Weights of a small image classifier.
Model: 5.67M parameters, 48-pixel images, arch densenet, norm layernorm, activation relu, depths [9, 18, 9].
Training: muon at rate 0.003, 10100 steps, batches of 64, held-out accuracy 76%.
Data: trained on photos of arthropod specimens (BIOSCAN-5M), 195000 training examples.
Rows from block 30, named by matrix and row number. Each number is 50 + 12 x the weight over the matrix's rms, rounded and kept within 0 to 99. All counts start at 0.
# conv1: bottleneck pointwise conv (model.blocks.32.conv1.weight, 160x584x1x1), inputs 390-583
conv1.22:58 41 56 41 67 59 48 42 51 54 37 45 50 46 51 68 51 59 40 47 52 62 49 49 45 48 57 44 62 53 47 59 56 48 34 43 48 59 42 55 44 52 51 54 60 38 49 31 40 47 65 48 61 54 41 37 40 41 56 65 38 35 47 52 48 32 52 52 52 45 54 80 70 63 53 45 33 64 51 57 70 65 40 46 33 06 74 69 41 79 59 57 60 60 47 68 35 45 38 49 32 29 47 50 59 66 61 42 76 38 28 43 45 70 41 48 54 38 34 67 42 73 68 43 25 48 54 48 44 67 56 53 62 42 63 53 31 56 76 57 56 53 49 38 33 52 54 55 62 47 65 59 47 70 39 58 33 46 71 50 42 81 32 17 43 53 67 43 49 53 34 53 41 45 44 43 99 78 09 32 49 43 46 31 30 66 54 33 34 31 60 17 61 69
conv1.23:45 60 57 51 54 37 38 57 56 35 41 47 53 56 63 34 53 70 59 54 65 45 38 54 41 48 54 55 55 50 62 40 53 51 50 54 55 54 38 64 31 32 39 43 67 73 57 69 56 62 58 66 49 53 41 43 43 66 48 48 47 33 51 49 47 64 50 51 46 42 50 52 39 45 47 59 50 48 31 35 54 50 59 55 62 84 37 45 53 30 55 41 42 49 39 38 29 49 35 10 39 51 42 41 59 54 41 42 52 35 28 30 62 55 58 92 66 68 56 43 67 52 71 26 30 30 51 60 72 50 36 36 41 82 50 72 62 46 51 56 34 23 69 46 39 43 50 34 72 33 77 68 51 57 52 33 59 38 28 43 45 59 56 64 61 37 43 60 76 62 46 41 64 58 45 42 38 88 01 42 29 39 57 60 40 41 73 45 72 32 24 78 56 52
conv1.24:58 62 50 41 42 50 56 62 42 44 62 31 55 54 47 39 54 43 49 50 60 64 46 51 41 40 45 43 42 50 59 40 52 68 44 54 45 62 53 50 78 40 54 49 56 30 46 59 63 46 55 38 62 51 38 40 40 47 62 41 62 40 52 41 46 75 69 50 50 62 50 47 46 55 51 49 46 50 60 25 39 31 74 28 82 72 46 65 63 47 50 67 18 39 37 53 30 63 86 22 46 25 47 40 65 42 39 58 51 41 69 54 66 49 68 33 51 42 50 62 34 52 44 28 62 40 44 60 58 59 42 53 11 46 62 41 50 36 76 48 36 62 99 38 38 48 59 42 95 67 58 40 19 27 46 30 27 42 48 47 32 47 58 47 53 49 64 29 29 34 60 29 28 65 72 58 58 53 71 40 83 71 56 70 39 58 55 37 64 77 56 44 54 56
conv1.25:30 54 40 55 38 46 49 20 62 67 61 46 41 44 41 65 69 43 54 40 47 46 41 46 43 51 58 48 51 44 39 63 49 47 35 63 45 75 47 70 38 64 64 46 44 69 45 45 41 61 58 71 62 30 32 52 33 41 51 37 50 42 48 52 37 50 33 44 23 46 46 42 54 50 40 47 51 38 49 55 60 39 69 42 44 26 58 33 52 23 34 86 51 99 51 72 76 49 21 73 85 58 54 32 63 75 65 45 18 49 48 41 39 56 31 40 56 58 74 40 59 54 51 54 33 66 60 37 39 52 64 49 27 45 44 60 37 69 88 69 69 44 52 54 32 51 67 67 70 41 44 57 61 54 50 73 56 31 34 53 57 49 54 67 68 77 67 44 44 54 54 61 52 31 18 39 26 41 71 50 69 60 57 35 43 53 70 74 34 29 57 41 48 36
conv1.26:58 51 40 43 27 50 39 34 64 50 46 31 47 45 40 45 52 47 46 15 44 64 51 49 42 34 49 48 55 54 38 40 63 51 52 64 35 49 63 42 34 54 51 56 54 50 53 48 33 42 62 68 63 52 56 52 45 44 50 50 52 38 48 54 43 51 61 34 47 48 60 71 52 46 65 29 71 37 76 76 44 32 47 62 67 60 67 43 53 34 49 52 75 49 57 48 52 32 45 42 64 43 43 60 39 39 33 62 91 28 44 47 60 55 74 55 39 53 65 43 42 53 28 64 47 99 47 47 43 57 77 96 58 40 79 67 38 58 70 34 48 46 72 76 29 58 48 66 51 58 47 50 32 58 66 39 90 58 43 53 50 68 60 47 09 19 96 07 28 48 54 40 65 44 74 59 52 64 60 51 46 44 85 42 62 33 79 30 47 75 32 44 49 71
conv1.27:57 37 45 46 42 57 26 48 34 44 76 28 44 42 44 56 37 36 75 58 61 40 57 37 46 60 30 50 49 32 50 47 41 53 41 49 46 50 62 41 74 54 59 57 33 37 62 51 54 51 56 39 28 59 45 52 42 45 58 45 57 53 51 45 57 64 34 28 71 45 47 61 48 57 43 23 55 46 35 52 59 53 50 52 55 58 54 49 53 47 52 53 64 46 44 61 53 61 28 64 56 49 34 74 42 52 52 55 34 50 26 53 62 64 31 57 46 28 59 69 46 24 43 05 26 14 44 58 31 37 40 66 32 54 56 61 38 59 52 05 43 52 66 34 57 47 34 50 71 55 39 42 49 29 36 36 47 50 47 75 25 16 60 35 39 09 39 41 63 77 29 61 32 88 42 57 53 42 80 49 40 37 47 14 36 30 58 39 45 93 48 52 49 55
conv1.28:44 66 35 55 48 38 48 49 58 53 57 61 57 37 27 55 52 48 45 48 53 58 42 58 24 49 50 57 34 48 48 47 55 57 51 46 37 47 50 50 45 64 45 50 65 60 41 62 57 45 58 67 44 30 39 49 48 56 28 57 57 59 48 50 36 50 45 55 45 46 44 50 50 46 47 56 18 82 29 61 74 39 44 51 46 35 42 65 70 36 47 45 49 49 41 69 53 68 49 25 34 48 30 69 32 67 51 79 56 54 34 32 55 70 42 46 50 75 41 43 47 38 37 40 51 90 49 89 50 53 52 67 40 93 52 64 42 56 52 58 26 64 56 33 46 55 50 73 40 45 58 41 38 74 47 77 50 45 71 49 26 71 55 81 80 57 32 28 55 40 28 39 27 29 17 46 58 38 54 85 42 56 45 24 31 51 63 44 54 50 38 30 48 65
conv1.29:47 58 44 44 55 60 27 41 37 40 61 51 54 59 51 44 59 32 42 47 48 63 45 45 58 61 58 48 48 58 53 29 31 46 23 44 42 50 55 44 68 47 49 47 50 42 46 45 46 58 35 33 72 46 48 32 51 40 54 63 55 46 53 58 43 58 56 41 43 46 43 26 65 59 54 38 57 73 62 47 77 42 21 34 30 35 46 49 57 36 48 43 70 41 42 61 26 59 42 66 66 33 45 57 55 54 35 53 64 54 10 47 66 40 55 32 67 46 25 63 73 47 36 27 22 23 62 49 51 68 43 37 26 67 26 28 42 41 27 39 62 43 46 43 52 40 74 50 52 58 29 71 66 51 57 22 72 66 63 40 12 60 63 45 40 13 70 47 00 40 51 26 41 94 54 42 18 30 63 65 67 48 30 46 66 49 81 42 38 61 67 50 79 46
conv1.30:44 53 54 49 53 41 53 61 57 40 57 56 50 45 68 39 38 48 57 26 49 41 44 48 46 48 49 54 64 38 48 37 63 49 61 47 53 48 49 55 59 35 34 57 51 35 58 52 45 63 41 34 29 38 66 54 55 56 47 49 67 50 48 33 68 50 57 48 63 43 51 45 68 49 47 35 63 54 99 29 38 58 44 48 44 50 49 09 44 38 28 70 99 43 50 84 78 48 34 57 65 59 76 42 34 28 70 41 81 66 54 37 45 36 99 54 21 49 76 46 33 35 59 51 71 59 41 12 37 49 65 50 47 62 21 78 51 18 20 38 35 60 24 47 64 51 36 46 65 61 46 62 45 11 67 51 44 99 62 55 82 55 97 27 04 37 63 35 45 55 26 42 59 33 74 68 41 33 43 85 39 47 62 44 72 32 42 43 50 99 39 38 46 54
conv1.31:53 66 54 57 44 51 54 46 55 78 47 48 44 67 61 35 57 27 56 43 48 46 44 81 59 66 61 53 63 53 43 69 51 47 49 56 41 46 49 51 53 47 39 51 43 57 48 49 51 45 44 51 58 52 40 34 54 47 48 39 57 31 53 45 64 57 53 53 67 44 51 34 35 45 16 58 62 70 68 25 42 72 55 53 53 27 58 44 18 34 57 26 58 17 62 89 62 81 44 68 36 83 66 74 57 41 60 60 73 60 31 99 84 37 43 37 29 46 51 75 29 50 50 58 46 64 60 78 37 31 53 38 38 72 36 90 65 55 99 65 43 57 39 32 66 34 49 51 76 54 45 51 50 50 68 46 58 42 45 60 70 43 60 53 18 70 56 54 44 47 60 34 41 32 49 51 37 50 43 65 30 54 19 57 68 53 18 53 46 73 49 51 52 55
conv1.32:52 49 80 56 50 38 57 47 44 62 54 32 51 59 47 79 67 59 37 50 57 76 54 48 56 51 53 27 53 53 59 64 49 55 49 59 61 52 47 46 52 64 58 55 54 50 38 48 50 52 45 57 40 46 65 39 53 45 42 48 49 43 49 64 37 46 51 55 45 53 56 63 36 53 68 52 55 42 60 58 42 48 22 37 49 21 33 73 58 67 28 65 56 21 44 32 49 48 38 37 21 69 31 58 31 82 64 44 49 31 36 75 33 45 53 23 52 72 44 67 89 53 76 68 60 92 40 42 46 78 72 47 42 80 31 74 54 82 48 88 28 52 80 41 57 42 21 47 54 43 30 48 63 37 31 53 46 82 52 57 34 55 49 40 13 61 35 46 20 44 53 64 56 36 50 51 54 57 34 53 64 41 54 78 56 64 70 77 46 19 38 79 27 37
conv1.33:60 53 46 49 54 48 41 41 33 59 39 60 46 38 45 50 48 58 63 46 60 53 42 38 47 46 54 40 55 52 44 55 38 49 39 50 45 40 45 46 51 63 73 44 58 56 43 49 42 51 45 56 60 68 61 49 49 56 51 53 56 42 62 49 57 59 40 53 76 58 38 50 44 37 65 45 63 60 47 53 37 79 83 42 30 35 72 56 33 41 65 64 61 49 56 13 08 58 36 53 54 43 66 68 50 91 86 57 37 64 78 46 46 39 78 38 35 50 44 45 51 69 50 58 62 45 46 43 48 70 62 60 38 47 59 26 73 50 22 56 58 52 66 40 50 59 35 47 43 28 52 61 52 47 37 44 51 45 62 51 38 38 54 57 43 35 50 42 69 32 45 64 40 45 46 20 21 62 39 42 35 52 32 52 72 50 57 64 64 54 66 40 53 75
conv1.34:61 49 60 55 51 66 55 58 62 61 45 53 72 48 35 48 65 54 55 36 48 32 51 55 59 46 58 49 31 59 35 56 68 37 57 60 48 57 61 54 47 47 71 47 45 27 39 56 30 61 43 50 42 47 56 65 50 53 58 70 29 66 48 46 65 63 43 46 46 56 56 61 53 41 55 44 50 67 51 45 44 74 40 20 36 40 64 43 46 49 56 59 57 46 49 54 40 53 44 49 46 60 58 90 54 61 55 44 50 39 27 71 88 56 42 70 55 20 33 37 75 29 62 39 78 46 37 71 47 55 73 48 37 38 66 58 40 32 48 50 55 48 31 69 79 42 48 30 71 66 35 48 60 31 64 27 35 60 45 52 38 35 43 41 59 57 47 44 30 50 53 42 46 22 48 81 18 45 14 47 62 49 56 44 52 79 37 31 49 41 42 82 34 53
conv1.35:52 50 39 50 62 41 59 71 59 47 64 58 52 53 44 50 58 52 61 43 52 33 50 50 55 48 50 53 57 50 57 47 48 48 56 50 66 60 45 65 69 47 45 51 68 64 54 48 45 74 42 67 49 41 55 58 46 40 53 55 49 47 51 54 57 60 46 56 44 37 43 48 25 55 84 31 36 39 30 58 39 43 29 82 36 39 47 33 37 47 42 73 23 69 58 70 42 65 43 33 68 43 46 43 56 29 41 73 45 68 46 57 90 45 54 49 68 45 38 39 44 20 39 60 46 65 70 59 35 52 44 45 25 59 45 33 39 75 45 40 28 40 31 59 24 55 53 62 24 50 25 42 41 37 55 67 49 57 33 40 48 68 36 40 67 66 42 59 61 52 99 50 42 17 38 51 53 72 45 44 37 59 47 33 30 55 39 80 51 40 63 41 57 63
conv1.36:50 47 43 47 75 55 46 50 43 38 39 67 57 46 56 63 22 52 49 50 58 51 47 62 50 38 40 63 50 70 42 33 57 46 79 47 58 45 48 57 49 33 30 41 45 48 48 39 52 29 70 45 42 44 68 40 47 50 52 48 49 55 42 42 33 32 50 62 60 46 62 59 53 57 70 57 53 54 31 43 29 61 27 32 38 52 44 72 51 52 44 56 58 33 55 49 49 45 50 44 59 49 38 51 57 48 29 50 46 29 66 43 48 35 49 41 59 60 62 54 44 54 38 57 38 49 47 72 43 36 52 83 72 55 56 68 65 48 53 19 67 48 41 56 41 65 58 80 62 41 11 49 59 44 35 57 42 23 34 38 56 37 34 48 46 49 75 94 74 46 62 44 24 81 78 38 62 26 56 73 46 43 35 64 49 36 11 20 51 48 43 62 33 48
conv1.37:70 48 40 68 49 33 61 49 46 62 48 25 50 50 43 75 54 40 54 55 55 41 47 39 71 44 47 53 53 29 35 38 45 46 58 51 51 57 55 50 44 52 72 45 72 76 52 38 49 59 58 56 50 46 61 48 56 51 53 52 37 37 50 42 60 43 47 64 62 44 44 24 49 48 77 35 53 46 29 69 60 49 71 51 51 62 54 34 51 67 58 56 67 58 43 71 67 38 41 62 32 36 54 34 42 43 32 01 64 60 59 49 38 45 41 54 23 52 64 49 28 67 60 33 74 40 44 43 30 26 77 62 37 38 27 65 57 48 28 40 36 38 76 46 57 60 40 73 51 56 74 49 41 47 48 58 79 27 33 35 69 05 72 43 73 54 44 45 69 43 27 62 54 61 64 44 71 32 56 67 32 41 68 28 31 33 77 36 56 78 59 31 35 37
conv1.38:58 44 61 47 41 47 43 40 20 56 45 53 41 56 58 49 67 51 33 60 51 51 35 58 67 30 46 39 46 36 33 58 40 45 70 53 38 40 50 43 46 61 51 65 38 51 45 51 40 32 49 51 57 56 39 56 59 52 59 40 54 51 50 54 51 56 62 47 44 51 51 83 51 40 72 41 38 40 56 57 42 76 29 40 48 47 51 47 36 50 52 12 42 56 51 28 45 67 52 56 74 63 58 32 47 63 38 51 39 67 33 20 50 36 52 40 53 67 55 31 58 61 40 40 36 41 61 34 46 43 43 40 32 50 31 22 56 69 56 64 49 55 21 26 20 55 42 35 40 53 63 43 44 54 47 41 47 54 30 61 28 36 33 76 89 37 41 71 37 63 80 56 42 80 37 55 30 64 29 09 73 46 49 39 46 42 66 43 38 68 63 57 58 69
conv1.39:37 48 54 50 37 50 54 48 46 37 51 44 76 51 41 42 60 36 52 38 54 34 56 51 46 34 42 44 49 41 73 57 48 57 46 51 48 44 45 66 49 28 75 55 60 47 55 40 38 45 38 79 55 59 48 66 57 64 57 43 35 37 46 52 51 31 42 65 52 50 48 46 59 44 46 51 59 34 50 26 81 57 39 46 68 78 35 39 50 50 33 54 57 83 28 38 28 18 52 91 68 31 67 48 69 40 45 19 75 30 51 57 47 44 66 52 41 43 41 53 59 35 42 29 38 35 51 29 64 51 44 56 53 46 68 66 44 33 36 30 43 46 72 39 53 58 39 36 36 47 52 39 75 49 65 44 77 61 69 56 23 43 93 58 71 46 55 60 27 72 51 61 69 61 42 59 00 45 56 49 47 75 63 47 63 39 27 42 43 36 44 54 33 54
conv1.40:52 31 67 47 77 50 47 54 46 71 54 62 45 44 42 44 55 41 52 45 48 48 46 34 76 63 39 51 41 44 39 88 50 49 38 50 38 56 48 53 66 50 39 54 35 99 66 58 58 85 53 61 48 45 45 43 49 55 55 52 35 40 49 49 11 28 48 47 46 62 49 48 51 60 44 45 39 59 26 61 53 52 39 61 44 72 39 00 50 39 59 61 59 55 36 37 34 49 09 42 55 44 52 43 27 49 35 48 43 56 64 54 94 55 54 47 41 61 49 69 70 76 36 58 62 63 83 37 56 49 49 53 62 60 25 00 60 65 69 33 56 54 52 53 63 38 68 69 51 74 61 59 51 39 55 63 36 51 44 40 47 47 61 45 51 71 00 33 29 35 48 58 21 96 54 33 49 19 96 56 19 39 49 47 52 31 65 45 58 46 52 66 56 50
conv1.41:54 39 64 45 39 44 53 33 55 26 60 56 43 39 47 46 40 42 44 42 56 35 39 34 54 55 37 58 43 58 53 63 36 45 63 50 52 49 23 60 66 41 38 60 45 48 49 51 42 34 38 42 52 45 55 62 52 51 32 52 62 59 50 42 38 48 45 55 50 60 52 59 59 55 46 75 65 54 51 42 97 64 52 40 39 60 44 44 50 13 50 70 50 28 09 53 52 74 30 74 72 46 41 32 60 50 33 78 89 45 73 71 28 43 07 74 37 59 62 42 72 11 60 70 50 63 27 99 51 43 72 62 67 30 37 74 53 44 06 53 44 70 61 62 50 69 40 63 72 48 84 40 39 47 36 57 68 52 50 26 21 57 63 51 11 59 57 44 82 55 48 79 37 57 62 45 74 44 40 76 68 44 59 20 31 73 67 40 54 73 44 50 49 23
conv1.42:54 42 49 45 55 47 36 39 39 62 46 44 41 50 49 38 59 50 52 57 48 45 48 66 41 62 61 46 45 28 47 49 41 58 50 56 49 55 51 50 38 59 45 53 51 36 40 42 45 55 46 43 62 39 45 56 43 44 53 45 54 49 44 49 46 66 45 51 38 47 53 52 35 57 67 79 52 53 67 03 80 50 61 61 42 53 53 69 40 26 79 48 51 42 51 57 69 36 47 41 50 67 35 50 33 47 38 70 54 31 90 44 60 41 56 39 48 52 65 20 65 80 52 55 65 50 51 46 73 52 31 48 44 37 34 35 50 58 75 43 91 38 60 60 82 48 63 51 42 51 83 53 46 49 35 33 53 42 34 44 85 52 46 76 57 31 51 49 52 33 54 55 43 44 46 44 63 46 63 46 46 55 57 62 80 74 53 45 42 48 59 41 49 45
conv1.43:54 51 65 50 66 45 67 40 40 43 55 35 46 43 45 61 30 45 44 35 51 63 64 52 37 54 57 17 62 31 41 63 65 60 46 40 58 32 34 48 53 38 64 60 59 42 29 11 61 56 46 50 54 58 40 45 41 49 51 39 62 53 60 59 43 47 56 74 59 55 52 58 49 39 57 43 45 48 37 35 44 65 83 45 34 47 53 32 23 42 52 72 48 53 39 62 49 43 36 56 51 38 64 56 48 67 55 31 55 45 27 34 72 50 36 75 56 47 46 62 54 52 71 48 53 63 59 61 48 64 45 33 17 52 50 24 53 50 43 44 65 54 35 58 35 60 45 29 56 78 43 52 44 73 42 38 58 34 64 62 81 99 46 64 06 37 48 22 26 41 78 36 43 59 38 59 64 61 26 48 75 34 38 51 77 76 48 80 34 37 29 78 46 42
conv1.44:60 51 59 39 53 64 62 33 36 42 55 61 36 49 59 46 49 61 66 59 46 51 58 61 59 49 63 69 48 30 64 46 56 48 64 47 56 41 32 55 58 59 40 57 39 55 54 49 31 47 63 57 52 53 49 42 40 36 58 47 54 60 61 44 53 73 45 35 53 44 61 55 46 53 29 57 51 51 46 63 91 25 42 49 56 59 60 14 56 47 73 65 32 91 62 35 30 52 40 37 42 43 43 87 48 44 84 51 84 41 58 54 38 50 10 34 38 61 60 38 42 54 35 40 43 60 36 49 30 41 56 51 80 66 39 54 47 55 54 56 56 63 32 77 52 54 59 52 72 27 67 17 51 23 36 58 73 43 35 77 74 45 55 71 68 78 65 67 74 46 37 53 66 32 44 58 27 60 31 63 26 29 50 71 60 26 65 84 56 45 46 64 01 40
conv1.45:60 57 32 59 34 56 48 51 36 55 50 66 41 56 57 50 50 57 52 49 40 65 46 34 44 49 52 49 57 36 51 64 42 50 43 54 48 48 53 37 54 65 44 36 65 40 44 55 55 36 51 60 51 44 52 41 38 42 45 58 44 47 46 48 48 46 55 47 41 40 47 49 47 50 60 50 62 36 62 37 81 67 77 85 54 48 44 29 61 41 52 72 48 50 60 34 43 34 43 43 51 55 35 72 62 51 36 87 38 72 52 49 34 57 40 83 65 80 48 33 62 48 56 57 53 45 47 44 64 68 34 50 36 56 53 93 51 46 90 79 68 66 65 56 86 67 46 28 59 70 60 51 65 42 29 41 60 56 79 63 86 45 89 95 59 42 48 75 62 37 52 67 70 53 50 23 56 53 43 58 49 49 56 75 35 23 80 62 37 34 67 99 66 77
conv1.46:49 46 43 61 67 45 53 51 43 55 51 63 51 69 42 49 35 63 60 51 46 47 45 48 63 50 47 60 40 43 46 57 41 53 49 47 39 53 54 30 48 45 39 59 52 33 53 41 42 42 37 52 45 58 40 43 54 45 61 52 52 57 42 40 61 44 47 43 44 45 52 68 55 57 60 58 45 47 53 27 85 22 28 47 42 50 58 48 70 47 53 52 56 45 86 32 45 55 40 69 57 53 60 45 41 74 45 44 45 40 72 42 43 54 36 30 55 64 55 47 96 39 47 59 24 67 44 59 47 64 52 41 49 75 73 09 32 43 44 43 63 35 30 39 81 72 63 40 57 45 54 51 64 56 27 50 34 63 45 46 18 44 42 66 40 64 50 37 61 55 18 22 39 32 39 45 44 52 37 36 59 59 45 61 52 55 47 31 46 30 60 42 60 38
conv1.47:45 39 50 43 22 55 46 87 99 39 54 54 70 55 45 48 46 32 49 63 57 77 47 53 46 52 43 64 50 27 47 46 46 41 53 45 51 55 42 39 41 35 34 52 44 19 46 47 39 46 31 60 47 45 60 45 48 56 49 44 52 45 39 39 44 56 58 64 40 44 51 54 81 43 66 50 32 49 46 74 47 40 53 52 54 34 52 79 52 29 57 48 61 32 66 31 45 45 37 61 50 52 41 55 73 48 42 40 40 69 91 47 46 54 34 50 37 41 55 56 49 63 56 52 68 59 52 22 32 37 57 69 67 49 30 44 42 58 55 48 49 35 38 34 41 48 61 67 28 57 23 55 40 59 51 39 58 37 51 47 52 59 38 45 35 57 39 46 49 47 40 48 46 99 51 51 55 37 61 26 31 55 46 32 44 58 12 41 49 46 71 42 33 41
conv1.48:54 56 54 50 29 36 66 46 33 47 51 62 53 43 41 61 50 34 55 32 51 49 49 45 58 35 52 57 48 43 44 39 73 62 50 51 49 46 53 56 48 46 54 55 54 41 51 51 54 39 47 47 59 39 60 57 53 45 49 42 60 56 50 56 60 41 50 50 47 40 66 68 58 35 44 38 43 66 54 63 01 49 55 45 39 80 65 34 18 57 71 31 35 49 60 73 27 60 54 50 35 41 55 59 63 84 63 49 54 88 42 54 19 59 65 29 42 33 41 30 48 56 43 77 51 39 79 40 52 55 36 44 53 60 29 83 49 52 74 54 45 70 48 44 89 62 58 55 46 83 56 32 54 36 78 48 62 53 31 63 29 49 59 19 35 47 47 34 99 54 37 56 71 25 33 56 72 48 00 56 47 37 37 54 51 62 44 27 28 56 31 38 30 71
conv1.49:59 69 46 68 53 40 53 54 53 44 37 56 61 45 53 46 43 43 32 53 52 40 40 49 44 55 57 51 62 48 62 43 56 44 55 47 54 54 41 51 52 46 52 54 49 65 39 28 49 60 50 60 39 46 43 60 55 62 41 41 69 64 40 52 49 53 48 49 59 53 59 34 39 54 48 52 62 52 44 62 32 38 46 33 58 55 36 51 54 73 81 46 55 59 54 32 50 32 37 84 69 57 37 47 43 30 48 38 48 50 41 16 65 72 67 65 59 40 57 38 50 59 61 60 44 53 52 60 43 34 38 51 79 44 62 60 44 64 36 56 71 49 53 59 60 67 47 56 58 42 38 55 40 82 26 55 32 50 54 61 33 75 53 30 33 66 42 29 47 42 36 57 72 15 44 34 60 60 27 35 66 29 64 59 42 30 35 74 41 38 53 95 66 44
conv1.50:43 42 73 56 27 66 52 33 82 34 43 44 43 69 47 57 30 50 53 39 47 42 57 57 46 44 70 53 63 48 37 60 47 50 65 42 68 38 66 59 71 53 67 52 33 80 69 49 54 73 36 45 58 71 47 50 58 53 53 34 54 53 48 38 33 48 36 53 34 64 44 51 41 32 52 74 44 30 39 64 63 46 50 46 32 36 48 42 55 44 42 64 72 61 59 51 28 54 62 68 44 60 37 47 65 48 68 67 40 52 76 57 66 57 36 25 44 64 14 61 51 53 46 42 15 37 37 34 74 53 20 32 54 40 52 84 56 26 43 80 38 50 30 55 42 38 52 33 24 53 63 53 34 50 62 42 40 23 26 29 30 72 73 49 65 46 63 77 31 48 65 56 42 62 41 41 27 39 83 47 64 25 35 31 52 39 46 34 65 40 40 53 34 43
conv1.51:42 38 51 43 58 40 46 36 44 65 49 65 49 43 50 59 61 63 41 42 57 51 54 44 64 61 38 47 46 50 47 56 43 40 35 53 49 61 48 44 37 53 47 45 57 56 46 52 48 63 39 54 48 56 64 51 58 48 48 51 44 60 45 35 37 36 62 62 53 42 47 51 35 64 56 35 37 56 34 64 21 65 70 35 45 43 61 71 42 42 49 51 48 33 41 52 81 56 40 55 44 61 50 67 65 53 23 49 63 46 21 63 34 46 44 50 41 27 97 63 41 50 49 63 53 73 61 51 43 33 76 46 27 58 50 79 60 28 28 45 40 76 62 43 63 57 49 53 57 47 16 57 29 50 49 35 40 53 30 35 57 59 41 20 66 42 44 46 56 73 65 71 82 19 61 58 78 42 37 46 41 83 60 48 75 28 50 45 34 63 65 48 47 30
conv1.52:50 42 59 54 31 42 54 70 64 39 60 37 51 45 58 42 56 42 45 37 51 57 41 43 40 60 69 53 50 49 48 42 37 48 41 61 39 48 37 33 54 50 36 53 36 36 43 47 59 19 60 57 58 34 57 47 43 51 45 69 51 47 54 49 62 69 55 48 59 40 59 37 39 56 75 44 51 63 50 52 50 86 42 60 54 49 72 85 51 44 61 67 31 64 40 52 40 42 37 65 42 35 39 28 26 60 51 33 42 48 49 75 75 62 13 52 49 84 55 53 55 60 51 47 50 56 63 33 63 33 34 25 59 33 58 50 50 29 11 63 36 44 55 50 37 46 42 63 25 43 49 41 54 44 68 66 48 50 30 50 95 42 50 56 40 45 46 70 70 38 95 73 59 40 50 59 42 40 45 72 38 34 61 59 62 60 48 54 70 56 53 34 62 99
conv1.53:54 44 46 46 62 49 23 41 35 32 53 45 51 39 40 53 66 45 54 60 60 61 56 50 43 62 67 45 51 59 30 41 42 48 54 50 47 60 40 54 50 72 51 43 38 66 52 58 67 70 41 38 38 45 37 52 54 74 36 60 34 40 54 54 59 52 71 43 45 39 41 40 51 40 68 67 65 58 49 40 53 40 62 55 68 24 80 69 45 38 49 35 30 54 40 59 74 36 63 24 51 76 47 17 89 46 37 86 49 47 14 55 43 41 41 39 47 63 56 56 60 63 61 52 50 35 41 44 53 80 61 36 62 39 60 81 62 29 61 60 56 50 55 19 20 43 23 25 36 40 24 52 39 26 50 54 47 38 62 64 45 62 35 27 42 67 44 68 58 49 71 29 74 27 48 46 43 35 66 57 60 52 56 48 54 55 61 66 47 80 54 58 48 45
conv1.54:42 55 53 51 40 42 49 46 49 52 55 56 48 56 75 35 42 58 59 30 49 49 55 35 51 69 37 71 49 54 65 55 47 50 55 56 45 63 55 49 61 40 47 60 54 60 90 44 46 43 44 48 44 39 39 52 40 49 55 50 52 49 53 46 34 62 45 33 59 45 68 50 49 38 46 31 53 66 54 56 25 22 44 58 75 52 61 59 83 62 26 64 43 38 51 49 79 41 60 24 38 25 72 36 30 38 46 83 69 62 34 29 45 80 36 70 59 56 58 46 37 63 60 48 49 31 50 52 35 49 64 53 59 42 44 52 70 46 48 55 42 32 61 48 34 41 52 29 44 38 43 41 39 73 64 60 61 54 67 33 43 84 38 55 50 58 53 34 77 35 21 29 15 42 57 49 72 59 20 79 39 45 55 76 61 70 61 55 53 50 40 68 53 52
conv1.55:58 44 53 57 35 43 48 40 54 49 56 59 42 32 50 50 53 53 48 63 51 37 32 53 54 49 57 64 58 61 43 48 31 52 56 58 41 48 63 74 49 31 55 55 49 52 50 59 42 35 42 59 40 54 29 51 59 45 55 50 48 55 43 56 65 46 80 58 66 61 53 67 38 35 62 40 51 31 39 38 33 23 58 54 53 44 40 48 52 41 43 44 63 51 44 70 32 41 26 39 30 49 53 38 21 34 25 47 13 61 87 52 49 72 35 60 56 64 47 65 28 51 30 50 55 46 38 40 44 74 66 46 43 85 43 37 72 44 35 62 51 60 63 41 36 39 29 51 38 56 48 35 49 59 40 62 65 53 64 73 38 60 53 62 55 48 22 36 83 62 30 50 72 36 36 51 26 66 23 34 46 39 50 47 41 59 23 61 77 38 49 14 56 52
conv1.56:55 50 57 54 43 59 50 55 39 51 62 45 59 53 54 54 62 51 55 46 65 49 55 46 51 63 54 48 52 55 42 24 62 52 51 59 43 60 36 44 56 42 47 50 42 29 43 58 47 45 45 57 53 57 55 47 44 51 49 63 43 35 46 51 60 50 36 50 65 44 57 70 55 42 51 47 43 36 45 39 73 29 39 58 44 28 36 84 36 54 41 68 56 41 74 44 15 35 73 51 41 42 40 46 56 51 51 57 67 48 31 06 28 42 38 46 58 31 55 61 51 91 68 33 30 42 44 53 54 50 19 48 42 81 26 54 52 38 56 72 45 66 54 53 27 57 72 55 49 44 34 20 27 50 32 46 48 41 00 47 42 65 52 58 45 56 41 61 60 53 29 48 88 54 54 40 90 72 29 31 51 50 43 48 39 62 37 39 49 54 58 53 76 46
conv1.57:50 46 70 52 54 61 46 40 43 42 38 72 53 28 52 50 53 63 42 45 43 52 55 47 22 48 44 70 60 31 44 53 43 52 41 59 51 34 42 58 63 61 46 55 31 71 46 58 33 50 53 53 53 45 57 61 47 42 60 47 59 62 39 55 42 53 34 51 50 56 49 57 48 52 30 50 66 36 68 56 68 61 30 67 61 51 63 57 52 24 44 57 67 35 53 31 37 65 54 52 38 33 61 51 46 29 78 46 36 70 79 32 60 54 43 33 42 48 65 35 62 43 62 54 53 32 39 42 49 18 32 42 32 54 52 65 54 43 44 45 78 40 55 46 80 61 43 43 46 42 45 62 54 44 34 38 53 66 41 42 35 23 43 52 85 54 71 46 74 60 76 45 34 28 45 62 34 54 30 56 59 73 66 51 53 80 68 61 50 42 52 32 62 82